{"arch": "convnext_v2", "model": "self-supervised image encoder", "dataset": "regions of photos with short descriptions (Visual Genome)", "train_examples": 101725, "image_size": 32, "crop_scale_min": 0.3, "horizontal_flip": true, "rotation_deg": 10, "color_jitter": 0.4, "method": "simclr", "isotropic": false, "norm": "layernorm", "hidden_act": "gelu_tanh", "mlp_ratio": 6, "inner_norm": false, "patch_size": [2, 2], "depths": [2, 5, 5], "widths": [48, 96, 192], "kernel_size": 7, "projector_hidden": 512, "projector_out": 128, "projector_hidden_layers": 2, "temperature": 0.3, "init": "xavier_uniform", "residual_init": "none", "optimizer": "soap", "beta2": 0.99, "learning_rate": 0.002, "beta1": 0.95, "shampoo_beta": 0.99, "eps": 1e-08, "precondition_frequency": 16, "max_precond_dim": 1024, "one_sided": false, "adamw_lr_other_params": 0.0018, "max_steps": 9900, "batch_size": 256, "epochs": 24.9, "lr_schedule": "step", "warmup_steps": 490, "weight_decay": 0.2, "adamw_weight_decay_other_params": 0.05}
Rows from block 7, named by matrix and row number. Rows with one number belong to one neuron. Each number is 50 + 15 x the weight over its row's rms, rounded and kept within 0 to 99. All counts start at 0. After the name is the row's rms in percent of the matrix's.
# fc1: MLP up (model.blocks.7.mlp.fc1.weight, 1152x192), inputs 128-191
# fc2: MLP down (model.blocks.7.mlp.fc2.weight, 192x1152, transposed), outputs 128-191
fc1.236 103:43 42 42 44 25 28 52 44 71 38 70 33 72 47 70 48 53 38 47 47 63 63 36 42 52 62 53 45 47 15 53 44 55 36 58 52 52 24 34 47 44 17 17 33 40 39 54 64 39 42 56 41 80 40 50 30 44 51 39 51 68 67 44 40
fc1.237 097:46 52 62 24 51 70 62 52 42 30 22 24 24 83 62 70 46 55 63 38 59 59 48 45 66 73 44 23 30 43 41 62 55 47 66 64 45 59 57 73 44 56 83 84 66 42 47 53 52 30 43 50 55 37 22 48 16 84 58 35 86 70 41 43
fc1.238 097:73 51 42 46 81 54 44 38 42 55 49 61 47 55 63 62 46 61 59 42 51 29 59 59 50 33 71 51 46 40 55 54 62 87 61 50 41 40 34 34 47 85 54 75 64 56 72 51 31 83 73 40 62 46 44 38 46 43 37 76 53 42 50 58
fc1.239 108:43 35 55 37 69 47 39 27 52 51 49 49 28 40 40 51 27 36 44 56 40 49 37 47 49 56 43 36 57 73 46 45 17 45 26 53 55 32 60 72 36 73 47 42 50 46 19 67 61 73 48 19 50 26 48 20 54 56 71 31 51 48 55 32
fc1.240 100:15 52 44 61 64 54 45 50 38 53 43 62 67 88 47 81 46 49 41 35 38 70 53 43 48 28 36 88 57 74 67 27 56 14 50 51 56 43 43 40 38 64 42 47 39 71 55 41 57 69 25 59 60 29 67 22 45 61 39 40 37 72 58 27
fc1.241 097:82 46 56 34 32 44 69 53 68 63 59 27 65 48 61 54 43 68 65 79 40 55 71 24 66 00 44 47 51 61 76 48 80 59 51 44 59 66 67 24 71 64 60 64 49 65 51 51 60 53 54 54 53 71 53 33 63 44 63 63 73 64 84 41
fc1.242 096:51 57 62 54 35 73 41 58 55 67 46 77 73 35 57 50 44 55 34 15 60 61 84 51 75 64 29 80 40 17 70 41 58 13 67 52 70 40 38 64 53 62 43 61 42 40 57 58 41 51 68 37 69 30 30 45 18 30 62 47 61 75 32 32
fc1.243 091:52 48 44 50 63 75 22 57 78 70 73 53 50 45 56 15 35 52 70 39 66 45 68 64 58 44 82 50 60 59 50 49 62 53 33 30 50 45 33 28 46 30 29 23 44 42 45 57 42 36 22 37 40 58 56 67 32 17 30 58 53 57 56 33
fc1.244 098:66 42 56 50 49 61 26 37 41 51 28 79 42 54 52 51 54 64 50 78 60 65 80 38 64 44 34 65 40 48 52 36 70 68 49 57 41 36 40 22 65 46 33 36 81 34 58 73 55 53 38 63 33 41 34 43 42 69 78 28 55 74 48 51
fc1.245 103:16 76 58 36 52 52 59 55 62 26 47 43 56 85 60 59 69 39 48 78 64 42 48 55 47 70 20 63 48 33 50 44 65 37 89 28 38 57 83 56 41 45 44 60 46 46 28 30 67 62 07 68 34 54 57 56 61 50 73 53 43 48 27 36
fc1.246 100:52 69 71 65 54 51 49 24 19 55 32 65 49 44 80 56 30 42 42 32 38 32 70 47 64 42 42 47 46 44 37 32 46 46 64 38 49 63 51 27 33 30 35 45 48 42 49 37 33 61 57 29 46 55 51 35 55 59 82 31 76 58 65 55
fc1.247 103:56 42 58 60 29 45 66 44 50 31 02 58 60 57 53 87 35 44 44 31 19 39 50 46 46 31 41 68 48 68 54 34 46 49 73 32 40 31 53 59 71 49 44 45 61 43 59 57 39 44 41 43 48 69 34 57 65 48 64 42 30 61 48 38
fc1.248 095:48 64 56 40 54 85 49 37 54 57 57 62 23 57 69 15 44 22 46 32 83 33 51 32 50 48 47 56 43 19 66 55 46 44 45 64 31 56 52 22 62 55 54 41 59 51 14 61 55 64 20 75 45 39 62 36 56 36 56 52 52 43 44 29
fc1.249 099:68 51 42 72 70 29 64 44 52 55 37 56 45 40 59 46 52 48 48 34 91 72 49 75 61 45 49 63 51 53 81 38 41 59 53 51 51 41 38 35 57 39 61 77 58 49 33 24 57 61 57 39 76 50 41 51 48 46 48 56 55 48 63 40
fc1.250 095:45 66 40 60 51 61 67 37 39 39 64 57 50 64 78 60 66 56 00 40 52 55 53 37 72 34 42 64 47 48 60 33 40 44 49 56 34 25 44 37 32 65 71 83 36 63 43 29 65 31 54 74 41 44 31 45 46 75 47 37 51 47 56 30
fc1.251 107:82 47 59 38 52 84 32 51 27 51 61 44 35 69 43 68 61 47 58 75 38 42 62 62 62 75 46 42 22 16 58 78 55 38 71 42 30 61 21 49 56 45 60 70 31 39 39 79 74 53 43 62 59 57 37 50 51 51 52 32 65 76 56 26
fc1.252 095:49 54 58 41 38 49 51 55 74 53 68 38 14 57 44 42 26 55 53 27 22 34 58 66 56 56 70 57 71 69 69 45 47 71 65 35 47 34 50 54 31 46 66 55 68 76 37 45 63 58 53 57 37 57 53 56 37 63 37 80 67 48 68 08
fc1.253 086:59 56 58 44 67 65 41 38 32 70 53 12 51 62 71 51 63 63 41 58 70 43 33 68 70 70 54 47 50 48 72 45 34 14 73 58 34 56 63 81 45 64 30 61 54 31 29 48 41 54 45 43 61 28 34 53 18 62 49 56 40 54 27 32
fc1.254 097:64 72 57 62 58 68 67 21 51 55 37 65 57 61 52 56 66 76 50 78 45 75 81 59 58 71 53 54 18 36 63 69 38 59 47 22 35 84 58 63 49 39 55 47 50 57 43 37 59 53 44 57 44 54 55 40 66 31 50 36 53 34 49 83
fc1.255 096:24 25 41 39 64 55 73 74 50 65 32 26 35 43 68 62 56 41 35 27 19 47 38 64 49 53 54 66 61 49 39 70 33 57 69 21 47 34 40 42 60 46 53 62 52 51 38 48 66 53 43 65 42 45 37 64 26 99 54 69 56 28 46 80
fc1.256 104:50 47 57 34 52 46 53 56 32 61 67 39 63 60 51 39 28 24 71 42 77 76 64 50 60 33 42 34 51 54 12 69 55 53 31 36 56 44 66 81 74 54 63 37 60 55 55 47 88 58 41 58 72 48 48 55 43 34 71 57 41 19 46 37
fc1.257 102:44 44 49 12 36 26 42 72 40 37 59 41 15 37 38 49 57 35 59 49 74 40 39 50 52 45 58 78 68 44 31 50 59 69 59 55 50 43 45 50 49 37 46 38 74 31 37 50 61 44 85 68 26 66 32 62 40 42 43 64 55 52 53 68
fc1.258 107:46 52 49 73 46 24 81 48 57 21 40 64 53 42 47 58 70 45 44 21 30 50 46 57 24 73 45 29 61 76 65 42 26 59 68 24 59 72 53 52 61 46 12 52 14 65 43 36 49 47 49 66 61 65 42 38 44 61 64 34 62 60 49 52
fc1.259 107:62 79 18 85 44 45 59 33 83 46 50 18 78 60 30 65 50 50 27 61 45 52 48 45 70 31 64 61 50 19 24 53 57 39 52 42 43 51 42 71 40 72 72 28 56 72 32 65 23 68 45 55 55 20 68 67 37 56 32 75 36 30 61 42
fc1.260 096:53 59 69 41 50 36 35 05 70 62 35 38 59 30 65 57 49 56 34 56 55 72 59 24 63 48 43 47 52 64 46 47 56 59 46 13 71 58 48 52 72 51 47 58 41 55 00 53 44 50 32 48 38 64 57 15 55 40 82 55 69 47 49 37
fc1.261 091:36 44 55 55 52 55 60 56 49 35 80 50 42 76 59 31 64 35 34 35 34 57 37 27 66 49 29 60 41 34 35 43 62 41 62 37 44 56 33 39 47 42 63 61 70 50 43 57 26 67 46 46 55 60 70 46 56 68 40 48 65 59 53 41
fc1.262 100:68 70 50 42 42 66 53 55 28 28 24 69 36 45 50 42 32 61 74 64 35 19 49 57 50 41 70 59 37 81 51 52 62 61 22 51 74 83 44 51 46 37 71 43 41 49 50 34 35 70 50 58 51 71 47 67 59 56 53 60 49 56 39 65
fc1.263 113:42 85 48 45 46 77 27 59 49 49 39 71 83 57 37 63 49 60 46 35 37 48 60 67 69 61 47 38 68 77 49 69 74 61 42 69 64 41 40 47 60 38 45 28 42 56 43 44 44 52 34 54 47 23 77 02 09 47 54 56 28 28 77 67
fc1.264 104:37 48 25 55 23 43 81 31 73 48 44 57 38 45 50 46 41 61 49 47 42 61 30 72 61 72 53 60 60 24 50 64 29 51 74 46 56 64 29 53 72 43 16 57 49 69 63 56 20 67 30 59 44 56 53 64 69 34 49 32 44 44 39 81
fc1.265 095:68 58 64 33 34 26 48 31 31 16 73 63 55 49 28 67 76 45 43 39 31 54 93 39 47 66 41 34 31 55 33 52 76 89 16 54 68 54 40 29 40 57 47 56 69 59 59 55 47 41 50 35 67 34 54 56 64 57 47 70 72 56 44 23
fc1.266 098:31 34 33 64 49 35 61 60 57 49 86 62 51 60 62 40 57 30 54 47 39 66 57 59 49 51 71 51 67 55 74 53 38 57 42 40 63 67 75 30 42 58 46 45 46 54 62 37 46 53 37 43 54 71 47 46 58 48 67 63 42 59 75 55
fc1.267 096:84 65 49 51 39 55 38 47 60 55 43 68 43 45 62 51 48 45 55 99 43 21 50 47 66 55 79 75 52 51 71 45 26 57 53 24 29 70 50 44 40 39 26 75 26 50 64 45 61 77 54 51 55 61 47 50 47 59 28 59 70 57 85 72
fc1.268 100:45 68 35 17 75 51 35 50 58 47 36 58 62 66 40 42 57 48 53 43 53 58 72 54 27 53 41 51 50 50 66 46 56 59 69 48 39 55 54 58 62 56 79 43 75 62 62 38 40 45 40 44 55 53 39 32 49 62 27 91 62 26 28 36
fc1.269 095:46 69 63 27 81 53 75 31 38 58 42 62 41 44 26 44 65 46 78 56 60 38 50 49 62 40 32 46 58 44 53 39 37 32 50 87 80 42 61 42 21 67 33 41 87 57 40 54 00 56 49 48 53 52 43 50 62 46 18 26 57 43 27 46
fc1.270 096:31 46 56 50 47 35 55 71 42 49 48 83 28 65 34 35 48 28 52 31 39 21 47 47 58 64 69 42 51 57 38 49 24 32 72 50 33 66 50 63 69 44 49 61 53 48 35 72 36 35 51 39 63 47 22 48 65 56 49 47 58 71 67 28
fc1.271 104:37 39 42 56 39 32 43 47 85 49 28 60 52 35 35 23 55 65 45 47 57 46 41 40 52 55 54 59 55 19 55 34 57 38 61 38 53 27 52 55 52 55 26 55 74 38 38 42 44 57 38 42 90 37 64 46 60 46 50 37 42 72 60 35
fc1.272 094:64 59 58 53 54 29 26 17 45 52 51 56 26 69 39 52 48 65 37 18 64 50 77 69 74 37 07 60 16 59 31 59 72 64 71 76 31 23 43 46 61 64 53 45 65 50 56 55 65 53 20 48 62 33 25 69 32 54 35 56 54 45 38 58
fc1.273 095:61 60 42 32 27 50 58 34 46 48 62 75 33 47 64 67 68 71 64 54 56 23 66 46 26 41 12 60 62 69 39 47 56 66 48 36 45 70 38 34 56 37 36 72 59 57 48 81 38 63 46 19 40 58 52 48 34 71 36 36 31 35 45 47
fc1.274 110:37 65 58 31 41 84 50 59 61 68 42 36 54 44 44 48 31 48 57 43 49 74 53 41 54 26 36 35 31 59 46 55 54 57 42 50 74 69 52 44 46 50 45 47 66 50 28 37 55 45 58 49 69 40 39 24 11 24 34 64 61 56 45 67
fc1.275 086:69 83 56 67 49 48 65 44 50 62 45 72 52 77 46 34 47 72 52 59 58 59 45 50 43 57 59 41 32 44 46 37 36 47 51 31 52 49 48 42 71 66 24 61 72 75 60 39 35 57 69 47 25 35 34 66 47 56 71 63 57 77 65 54
fc1.276 090:66 84 43 59 41 33 89 61 67 51 58 62 60 40 53 41 49 83 42 63 45 80 62 49 58 62 47 56 45 47 64 50 47 44 23 52 32 25 58 61 72 74 54 70 40 50 48 42 37 39 65 49 63 49 49 61 50 27 54 59 57 54 59 52
fc1.277 101:32 24 47 46 40 64 43 55 46 36 46 71 42 23 50 38 65 26 43 69 23 59 56 45 26 53 43 57 57 47 73 45 20 59 39 53 61 40 64 66 59 38 32 55 44 62 57 34 44 57 46 26 57 42 40 02 52 35 67 52 35 62 77 39
fc1.278 104:49 38 44 41 24 56 53 78 45 36 27 38 66 23 60 37 50 67 39 42 49 49 57 25 59 50 52 26 63 26 55 39 62 70 71 73 52 57 67 62 78 61 53 55 88 46 43 54 36 30 60 41 49 77 62 50 58 36 71 55 62 51 51 53
fc1.279 106:50 71 45 34 55 23 31 05 55 40 24 30 38 59 33 69 72 20 60 32 32 29 57 51 62 60 56 57 70 60 50 41 37 31 46 40 53 47 22 48 50 57 56 51 47 60 62 50 45 49 54 35 74 57 69 55 34 61 53 50 36 61 28 39
fc1.280 101:79 67 42 56 57 42 36 42 33 25 39 48 54 72 53 47 42 30 59 59 49 67 58 67 75 81 35 62 66 59 66 71 35 58 42 55 53 65 66 58 59 42 32 52 57 36 82 73 38 23 48 61 36 52 41 26 64 34 34 36 78 62 82 77
fc1.281 105:73 45 44 53 41 72 47 61 40 48 52 45 24 37 48 37 43 65 71 62 55 49 51 64 67 57 61 44 53 35 49 34 60 33 44 76 72 62 36 48 39 36 22 56 54 48 54 57 47 55 41 34 69 66 36 50 45 26 73 42 63 79 56 45
fc1.282 102:51 37 72 31 42 55 54 58 26 47 27 26 49 54 54 35 37 22 44 43 50 50 39 53 58 51 70 63 35 52 39 82 54 63 50 29 29 46 47 40 71 34 45 31 63 44 59 50 30 64 50 41 52 71 73 56 52 34 57 64 34 28 30 34
fc1.283 098:37 39 38 55 73 47 31 47 48 64 66 69 85 57 66 80 49 48 05 18 37 74 57 43 33 33 26 66 64 45 63 41 45 48 71 50 65 50 51 25 85 64 79 53 49 65 46 52 31 60 26 61 53 42 56 58 60 66 64 52 49 46 39 22
fc1.284 102:15 58 35 39 63 30 78 52 43 56 45 32 57 66 62 51 55 19 49 70 36 59 73 37 68 43 33 56 52 51 45 51 43 46 83 32 63 73 71 69 36 71 43 54 50 40 29 14 58 70 57 14 31 19 47 76 29 16 54 60 48 65 61 59
fc1.285 094:53 39 33 52 58 75 48 63 56 47 81 41 46 34 59 35 62 52 22 33 40 62 55 55 51 63 58 61 83 63 60 95 31 59 56 44 30 62 49 63 40 61 46 51 21 63 67 30 20 57 59 58 63 34 71 78 46 36 60 42 74 33 51 42
fc1.286 103:35 65 39 52 54 45 55 29 56 52 60 39 15 48 58 42 56 85 65 51 58 45 68 54 33 38 63 61 68 41 63 48 35 33 37 65 23 54 43 34 54 46 50 54 39 66 35 65 46 47 38 79 47 24 59 59 65 32 21 44 48 49 21 25
fc2.236 102:51 55 17 44 83 30 61 59 54 37 33 68 24 62 77 66 48 24 37 29 38 58 56 51 65 37 44 57 34 78 83 68 44 35 67 45 55 32 81 45 65 24 48 56 55 55 48 58 72 53 64 43 61 60 21 32 63 53 72 21 72 39 38 60
fc2.237 094:39 49 81 19 56 37 70 31 69 66 50 44 52 42 50 70 35 67 31 65 49 27 33 51 40 48 32 52 64 62 55 58 55 58 51 50 60 33 63 61 53 56 34 32 75 22 35 61 47 62 45 61 74 31 69 68 57 41 32 22 76 57 43 37
fc2.238 106:43 67 39 55 57 52 92 33 84 72 69 46 81 40 52 63 22 36 41 08 51 59 29 49 53 50 50 56 57 51 43 66 58 58 36 51 47 41 27 43 64 43 54 41 53 67 43 54 52 48 33 72 31 34 22 43 67 21 40 51 46 83 53 61
fc2.239 109:62 56 26 51 40 38 77 41 30 48 46 41 49 13 37 56 56 36 30 51 52 60 58 39 42 24 52 70 71 42 62 14 51 42 85 74 58 69 53 50 33 19 24 48 47 47 72 39 76 99 56 38 28 54 40 60 39 60 60 59 43 55 50 56
fc2.240 102:43 38 61 31 57 44 61 85 45 38 51 61 57 40 38 58 51 26 26 44 83 37 29 51 41 59 61 54 37 66 47 26 60 57 46 65 58 36 40 50 20 37 60 53 57 54 26 66 59 43 55 61 31 26 24 64 45 45 44 35 47 18 45 35
fc2.241 105:15 55 41 34 57 41 76 41 55 72 29 49 47 68 59 20 31 61 51 28 44 18 52 51 59 46 34 34 34 37 67 34 53 44 37 31 64 52 37 42 40 36 41 07 60 42 54 46 60 42 38 37 33 40 61 50 25 59 59 48 63 67 35 44
fc2.242 098:57 70 36 07 47 39 77 51 42 46 48 58 67 45 58 64 79 37 61 45 27 60 68 45 35 49 26 76 41 58 69 44 43 54 58 46 22 58 63 77 50 40 69 37 55 31 19 84 75 40 67 47 70 53 22 55 51 50 32 17 54 54 53 72
fc2.243 100:26 38 55 43 55 38 85 47 70 52 70 48 56 54 54 32 28 58 74 42 79 46 53 49 86 46 25 30 38 58 51 60 52 31 60 36 77 56 50 36 56 52 58 26 77 41 81 79 61 65 39 73 66 32 39 41 54 41 43 66 68 70 29 29
fc2.244 096:68 55 51 26 74 23 33 64 47 32 69 31 29 64 66 48 51 39 67 54 45 50 45 54 25 47 45 54 61 56 60 64 60 53 45 41 66 43 22 65 45 34 34 38 63 37 51 62 69 32 60 31 50 53 57 42 64 28 53 73 54 45 18 62
fc2.245 101:43 47 71 45 57 50 34 29 49 32 66 54 41 22 55 56 17 35 20 25 54 26 43 46 18 56 57 82 46 25 63 50 48 63 37 64 45 53 44 58 38 44 70 22 57 67 43 58 50 52 51 50 48 40 60 40 84 54 54 38 46 50 63 25
fc2.246 105:49 37 39 36 46 42 54 22 69 70 49 24 67 76 49 53 59 38 53 45 52 31 11 36 64 58 65 49 78 75 57 40 29 53 45 53 67 39 32 59 60 73 46 84 50 23 49 53 85 50 43 47 70 40 76 28 54 42 37 33 33 83 61 63
fc2.247 101:25 47 43 37 62 27 67 57 51 22 43 51 47 56 28 65 27 51 31 26 51 43 41 37 53 24 30 63 49 18 43 44 68 44 55 58 65 49 69 59 44 49 62 28 25 26 57 39 97 68 60 57 66 64 71 64 79 60 41 39 72 67 27 53
fc2.248 101:45 70 78 81 39 51 40 75 37 40 70 39 55 61 67 36 59 60 23 76 59 44 71 36 54 77 41 24 56 62 43 25 43 62 40 53 69 53 70 40 84 53 64 50 32 48 44 60 73 39 75 31 69 55 45 32 48 63 56 18 61 54 64 29
fc2.249 111:43 53 50 39 60 37 46 46 63 63 71 40 82 66 52 51 55 41 65 67 50 55 67 46 94 38 66 31 48 58 34 31 42 64 56 63 72 78 67 55 69 51 36 31 52 52 29 38 61 60 74 46 52 44 61 37 45 46 54 54 43 58 59 42
fc2.250 076:47 34 43 37 65 35 54 32 58 60 52 39 51 42 68 63 49 60 53 53 36 29 74 57 42 41 44 59 55 56 47 36 42 13 36 62 51 34 61 59 53 63 29 38 71 36 48 65 41 82 25 56 35 37 72 34 25 81 59 54 43 63 54 43
fc2.251 093:25 52 22 52 60 60 63 43 25 66 70 65 55 52 19 54 51 39 42 33 44 55 51 71 54 81 35 53 44 56 49 60 47 33 45 65 73 44 55 34 54 31 52 55 46 62 55 70 53 64 77 33 63 47 45 36 52 53 64 52 53 69 26 50
fc2.252 098:37 72 63 69 49 47 40 49 26 37 79 61 40 48 51 33 52 51 65 51 67 62 58 43 44 73 44 53 55 55 55 36 92 49 47 53 42 67 52 51 50 53 65 88 44 31 55 58 69 12 54 38 40 61 49 63 66 26 32 52 26 53 59 69
fc2.253 095:61 61 45 67 54 37 41 53 64 43 54 49 40 46 55 61 47 60 79 51 48 31 38 61 32 31 56 26 49 50 56 42 45 86 34 49 38 52 51 43 61 48 35 28 76 40 51 29 78 37 27 46 53 42 58 33 45 35 54 45 38 72 55 43
fc2.254 098:62 59 67 36 54 49 59 49 49 55 75 26 26 21 40 49 43 47 43 50 52 34 43 18 34 65 52 56 56 22 24 55 50 63 56 49 73 34 57 36 34 65 63 75 52 80 55 43 61 50 36 53 24 55 63 52 73 66 59 49 44 24 54 30
fc2.255 096:43 35 26 49 57 63 70 36 45 71 69 43 83 71 54 33 43 60 61 62 69 73 59 30 33 61 55 67 42 64 45 66 64 47 58 45 50 55 45 47 36 47 30 52 60 38 69 21 60 40 60 61 55 58 61 36 84 50 66 57 49 41 55 38
fc2.256 094:30 50 20 44 49 32 66 45 52 61 39 42 72 26 34 23 57 45 44 59 51 68 49 42 64 68 37 46 60 52 59 53 43 40 43 55 18 49 43 85 45 57 74 29 50 66 28 46 01 80 41 51 61 59 38 53 36 51 24 58 60 44 38 49
fc2.257 099:34 49 35 42 49 65 40 73 39 32 58 40 52 56 38 45 78 25 67 58 38 38 24 53 48 70 40 61 66 61 35 69 43 79 53 47 35 58 67 67 15 35 48 51 34 46 64 54 77 56 50 43 43 30 51 37 62 70 54 49 24 56 64 50
fc2.258 103:69 82 64 42 78 61 58 81 41 44 50 67 68 49 59 50 45 70 49 32 53 43 47 48 45 65 51 44 25 77 47 30 24 44 63 42 60 59 48 45 71 58 48 48 62 77 31 52 20 53 41 66 54 56 38 50 39 45 41 54 53 29 63 49
fc2.259 098:20 43 21 71 64 65 62 36 62 46 33 54 49 42 47 52 50 50 38 44 38 51 39 52 76 65 54 49 42 47 49 50 63 53 41 33 70 43 32 77 59 53 72 55 36 55 59 20 78 42 58 26 57 52 41 20 46 51 52 59 42 56 40 49
fc2.260 113:64 62 73 53 33 41 55 48 53 52 62 36 48 55 43 58 84 45 73 49 65 37 48 51 60 25 40 33 74 61 60 55 56 36 44 31 48 65 50 55 79 62 40 56 52 39 44 55 66 69 48 51 35 54 71 47 63 21 65 25 43 37 39 57
fc2.261 100:60 50 43 65 46 41 52 68 69 60 62 36 48 66 46 55 69 55 69 50 32 46 58 49 48 80 61 64 48 46 33 38 51 44 30 49 54 66 29 16 32 53 46 54 66 54 42 53 56 63 75 45 39 73 62 71 44 27 27 70 13 49 75 75
fc2.262 090:43 55 50 79 55 59 39 34 71 40 68 38 56 60 50 40 50 46 34 36 44 42 39 70 71 55 25 18 51 36 43 50 62 61 64 58 65 71 62 56 23 40 52 59 66 59 45 60 55 52 26 60 38 82 45 46 73 34 42 50 51 46 43 41
fc2.263 106:51 48 39 60 66 25 29 37 85 74 64 49 40 42 61 25 78 53 22 51 74 58 53 57 39 40 49 53 98 54 31 77 53 53 71 53 75 42 50 91 30 50 48 40 73 55 40 56 75 35 31 55 26 65 30 58 43 54 42 65 70 31 32 60
fc2.264 100:42 55 86 53 75 68 35 66 77 48 51 18 89 71 46 56 49 42 42 38 75 35 65 64 81 24 52 43 51 48 39 44 28 55 58 47 26 35 23 44 35 55 68 49 52 49 47 42 62 45 65 63 28 51 39 49 35 33 28 39 45 63 44 20
fc2.265 106:57 57 33 43 41 58 24 52 46 47 53 62 56 34 30 54 36 54 39 36 32 42 18 62 33 43 48 41 44 41 35 74 48 50 51 58 45 49 43 46 48 38 78 55 46 40 56 23 55 66 63 50 54 52 82 75 31 33 47 51 42 48 42 67
fc2.266 104:68 27 52 62 63 58 48 09 44 62 44 44 43 55 54 31 42 56 20 40 48 51 62 66 11 47 63 29 65 54 69 59 52 42 62 37 63 71 47 58 47 57 48 60 43 58 63 43 48 26 39 48 50 46 49 63 90 56 35 75 66 40 38 59
fc2.267 105:53 51 48 32 21 32 48 68 63 60 52 53 36 49 62 44 33 76 49 52 25 41 47 60 21 53 49 64 55 52 44 71 58 51 40 46 75 57 65 52 26 67 58 57 33 72 85 39 74 48 64 57 69 59 54 56 70 72 50 51 41 41 28 44
fc2.268 103:52 34 65 31 52 51 50 32 84 59 37 34 39 62 53 62 64 44 63 68 60 38 59 55 49 56 56 51 58 58 60 62 69 40 19 76 38 47 40 49 53 61 34 50 39 43 34 35 60 37 52 57 48 37 52 65 56 79 49 58 86 72 39 53
fc2.269 105:23 57 89 67 45 49 51 59 42 65 41 27 52 89 36 64 50 71 62 59 42 49 53 74 68 45 40 68 42 54 61 82 43 43 29 61 37 89 44 33 39 64 58 45 56 56 54 60 49 35 44 56 24 61 28 48 63 34 44 55 46 34 21 65
fc2.270 099:61 58 53 53 49 72 41 73 63 73 71 48 40 36 73 59 55 30 41 50 64 69 73 55 30 55 58 66 61 65 30 69 45 27 59 48 22 62 46 60 52 64 38 83 25 38 44 61 78 33 61 44 45 35 47 56 62 58 36 35 52 49 54 50
fc2.271 098:27 38 45 60 44 42 69 54 81 45 64 46 55 36 53 44 29 72 55 64 71 39 58 45 43 39 46 47 43 64 38 70 43 23 38 45 55 43 62 64 59 48 34 57 43 70 38 55 45 56 32 70 45 62 69 79 16 46 51 72 82 63 69 52
fc2.272 093:79 25 65 55 36 51 61 56 49 49 38 37 44 65 48 29 56 27 54 77 64 55 61 73 57 45 23 56 35 15 57 70 67 14 45 46 31 46 37 47 38 68 47 64 34 75 59 61 54 60 55 77 33 31 67 45 67 59 32 83 43 42 50 37
fc2.273 089:51 30 30 35 37 49 21 56 56 46 47 69 54 43 44 53 52 57 48 19 48 61 57 24 18 47 71 38 69 33 38 32 50 20 67 49 54 37 68 61 39 51 53 63 47 53 55 55 57 93 69 59 55 53 69 47 45 70 46 41 40 27 48 36
fc2.274 101:58 46 39 30 62 38 40 55 55 69 54 68 63 72 43 43 51 30 45 71 46 52 32 42 62 77 66 39 72 65 26 52 43 68 66 29 41 37 70 61 23 84 53 22 61 57 37 57 65 93 39 44 58 54 23 13 23 65 44 42 35 62 67 47
fc2.275 099:67 61 49 33 60 48 49 54 73 84 81 43 31 78 70 41 51 40 46 70 33 28 44 43 51 55 63 43 56 66 42 62 54 61 62 35 44 39 43 63 56 76 27 46 63 47 42 45 67 54 54 71 39 49 57 38 52 71 55 45 62 64 51 70
fc2.276 088:48 50 84 74 44 52 49 39 42 64 63 59 57 77 61 49 39 56 53 39 11 28 64 40 80 49 63 70 46 38 48 28 34 54 39 31 28 53 53 62 44 18 07 42 60 68 40 25 47 27 45 37 71 68 29 47 16 42 42 69 34 59 82 55
fc2.277 112:66 55 54 46 55 46 38 57 47 68 47 28 48 21 58 46 36 41 39 43 50 49 40 60 41 61 34 69 44 21 70 68 70 37 64 45 43 57 25 49 51 51 36 35 43 29 81 60 56 85 85 47 44 41 65 54 86 80 74 53 39 45 52 54
fc2.278 097:34 51 70 55 72 56 60 77 45 51 30 41 66 50 44 45 66 30 62 33 41 25 65 09 65 40 41 45 47 24 37 54 33 51 51 58 20 36 54 45 64 65 58 26 80 70 43 81 36 58 56 73 17 53 51 41 67 52 74 52 60 61 43 12
fc2.279 093:49 31 55 11 44 50 56 36 49 41 20 28 76 27 36 70 69 40 42 41 44 44 63 49 22 86 53 55 34 81 61 39 47 55 23 47 59 18 60 60 40 58 49 44 45 39 52 49 78 39 58 44 81 47 54 49 29 20 57 57 23 68 54 54
fc2.280 099:58 27 51 33 68 54 39 40 43 33 47 33 37 59 28 48 80 61 51 49 52 50 37 19 42 47 61 52 40 39 52 58 49 50 42 71 65 71 44 47 58 62 53 17 26 66 31 60 32 77 29 45 50 44 30 76 73 48 37 63 66 40 14 82
fc2.281 107:32 38 57 53 56 61 78 66 43 50 65 31 76 46 89 30 49 36 48 32 74 38 57 63 32 61 63 52 49 53 39 28 66 41 44 52 43 49 31 31 62 48 52 51 61 47 62 41 69 20 49 48 50 33 28 69 49 30 68 61 66 51 56 32
fc2.282 098:49 61 47 50 51 35 70 50 41 47 26 29 66 49 42 66 38 51 48 29 50 39 61 40 40 59 30 47 53 50 56 50 66 43 38 49 56 42 41 52 71 65 51 36 53 47 18 54 71 53 40 52 45 41 63 54 43 25 62 32 44 45 25 36
fc2.283 090:58 25 27 50 42 33 41 44 65 43 42 42 31 39 47 58 51 41 28 32 50 44 44 52 38 42 37 47 37 56 33 60 63 34 15 48 33 33 41 47 53 40 58 52 62 55 40 56 72 44 55 74 37 32 34 66 55 66 40 43 40 32 45 35
fc2.284 112:61 44 41 63 68 34 65 36 58 34 37 47 51 58 18 76 42 22 38 57 57 65 35 52 75 56 38 70 70 63 51 37 28 44 24 55 41 31 48 51 11 58 33 23 51 64 35 71 68 49 91 51 57 40 57 72 22 53 50 44 57 35 46 42
fc2.285 079:47 60 64 41 63 40 43 19 50 47 61 63 52 30 38 52 62 57 66 34 61 41 34 39 54 66 48 57 34 56 49 96 22 45 33 43 41 66 54 56 28 65 45 55 44 23 72 54 16 62 73 60 39 40 56 35 46 34 24 27 56 41 39 26
fc2.286 104:66 72 57 46 61 53 48 32 55 26 73 63 64 55 48 47 62 16 54 31 51 63 44 44 44 60 57 49 62 19 64 28 37 44 19 46 78 59 48 56 56 17 44 54 56 33 40 65 74 59 65 69 43 38 38 17 49 49 46 49 38 61 41 21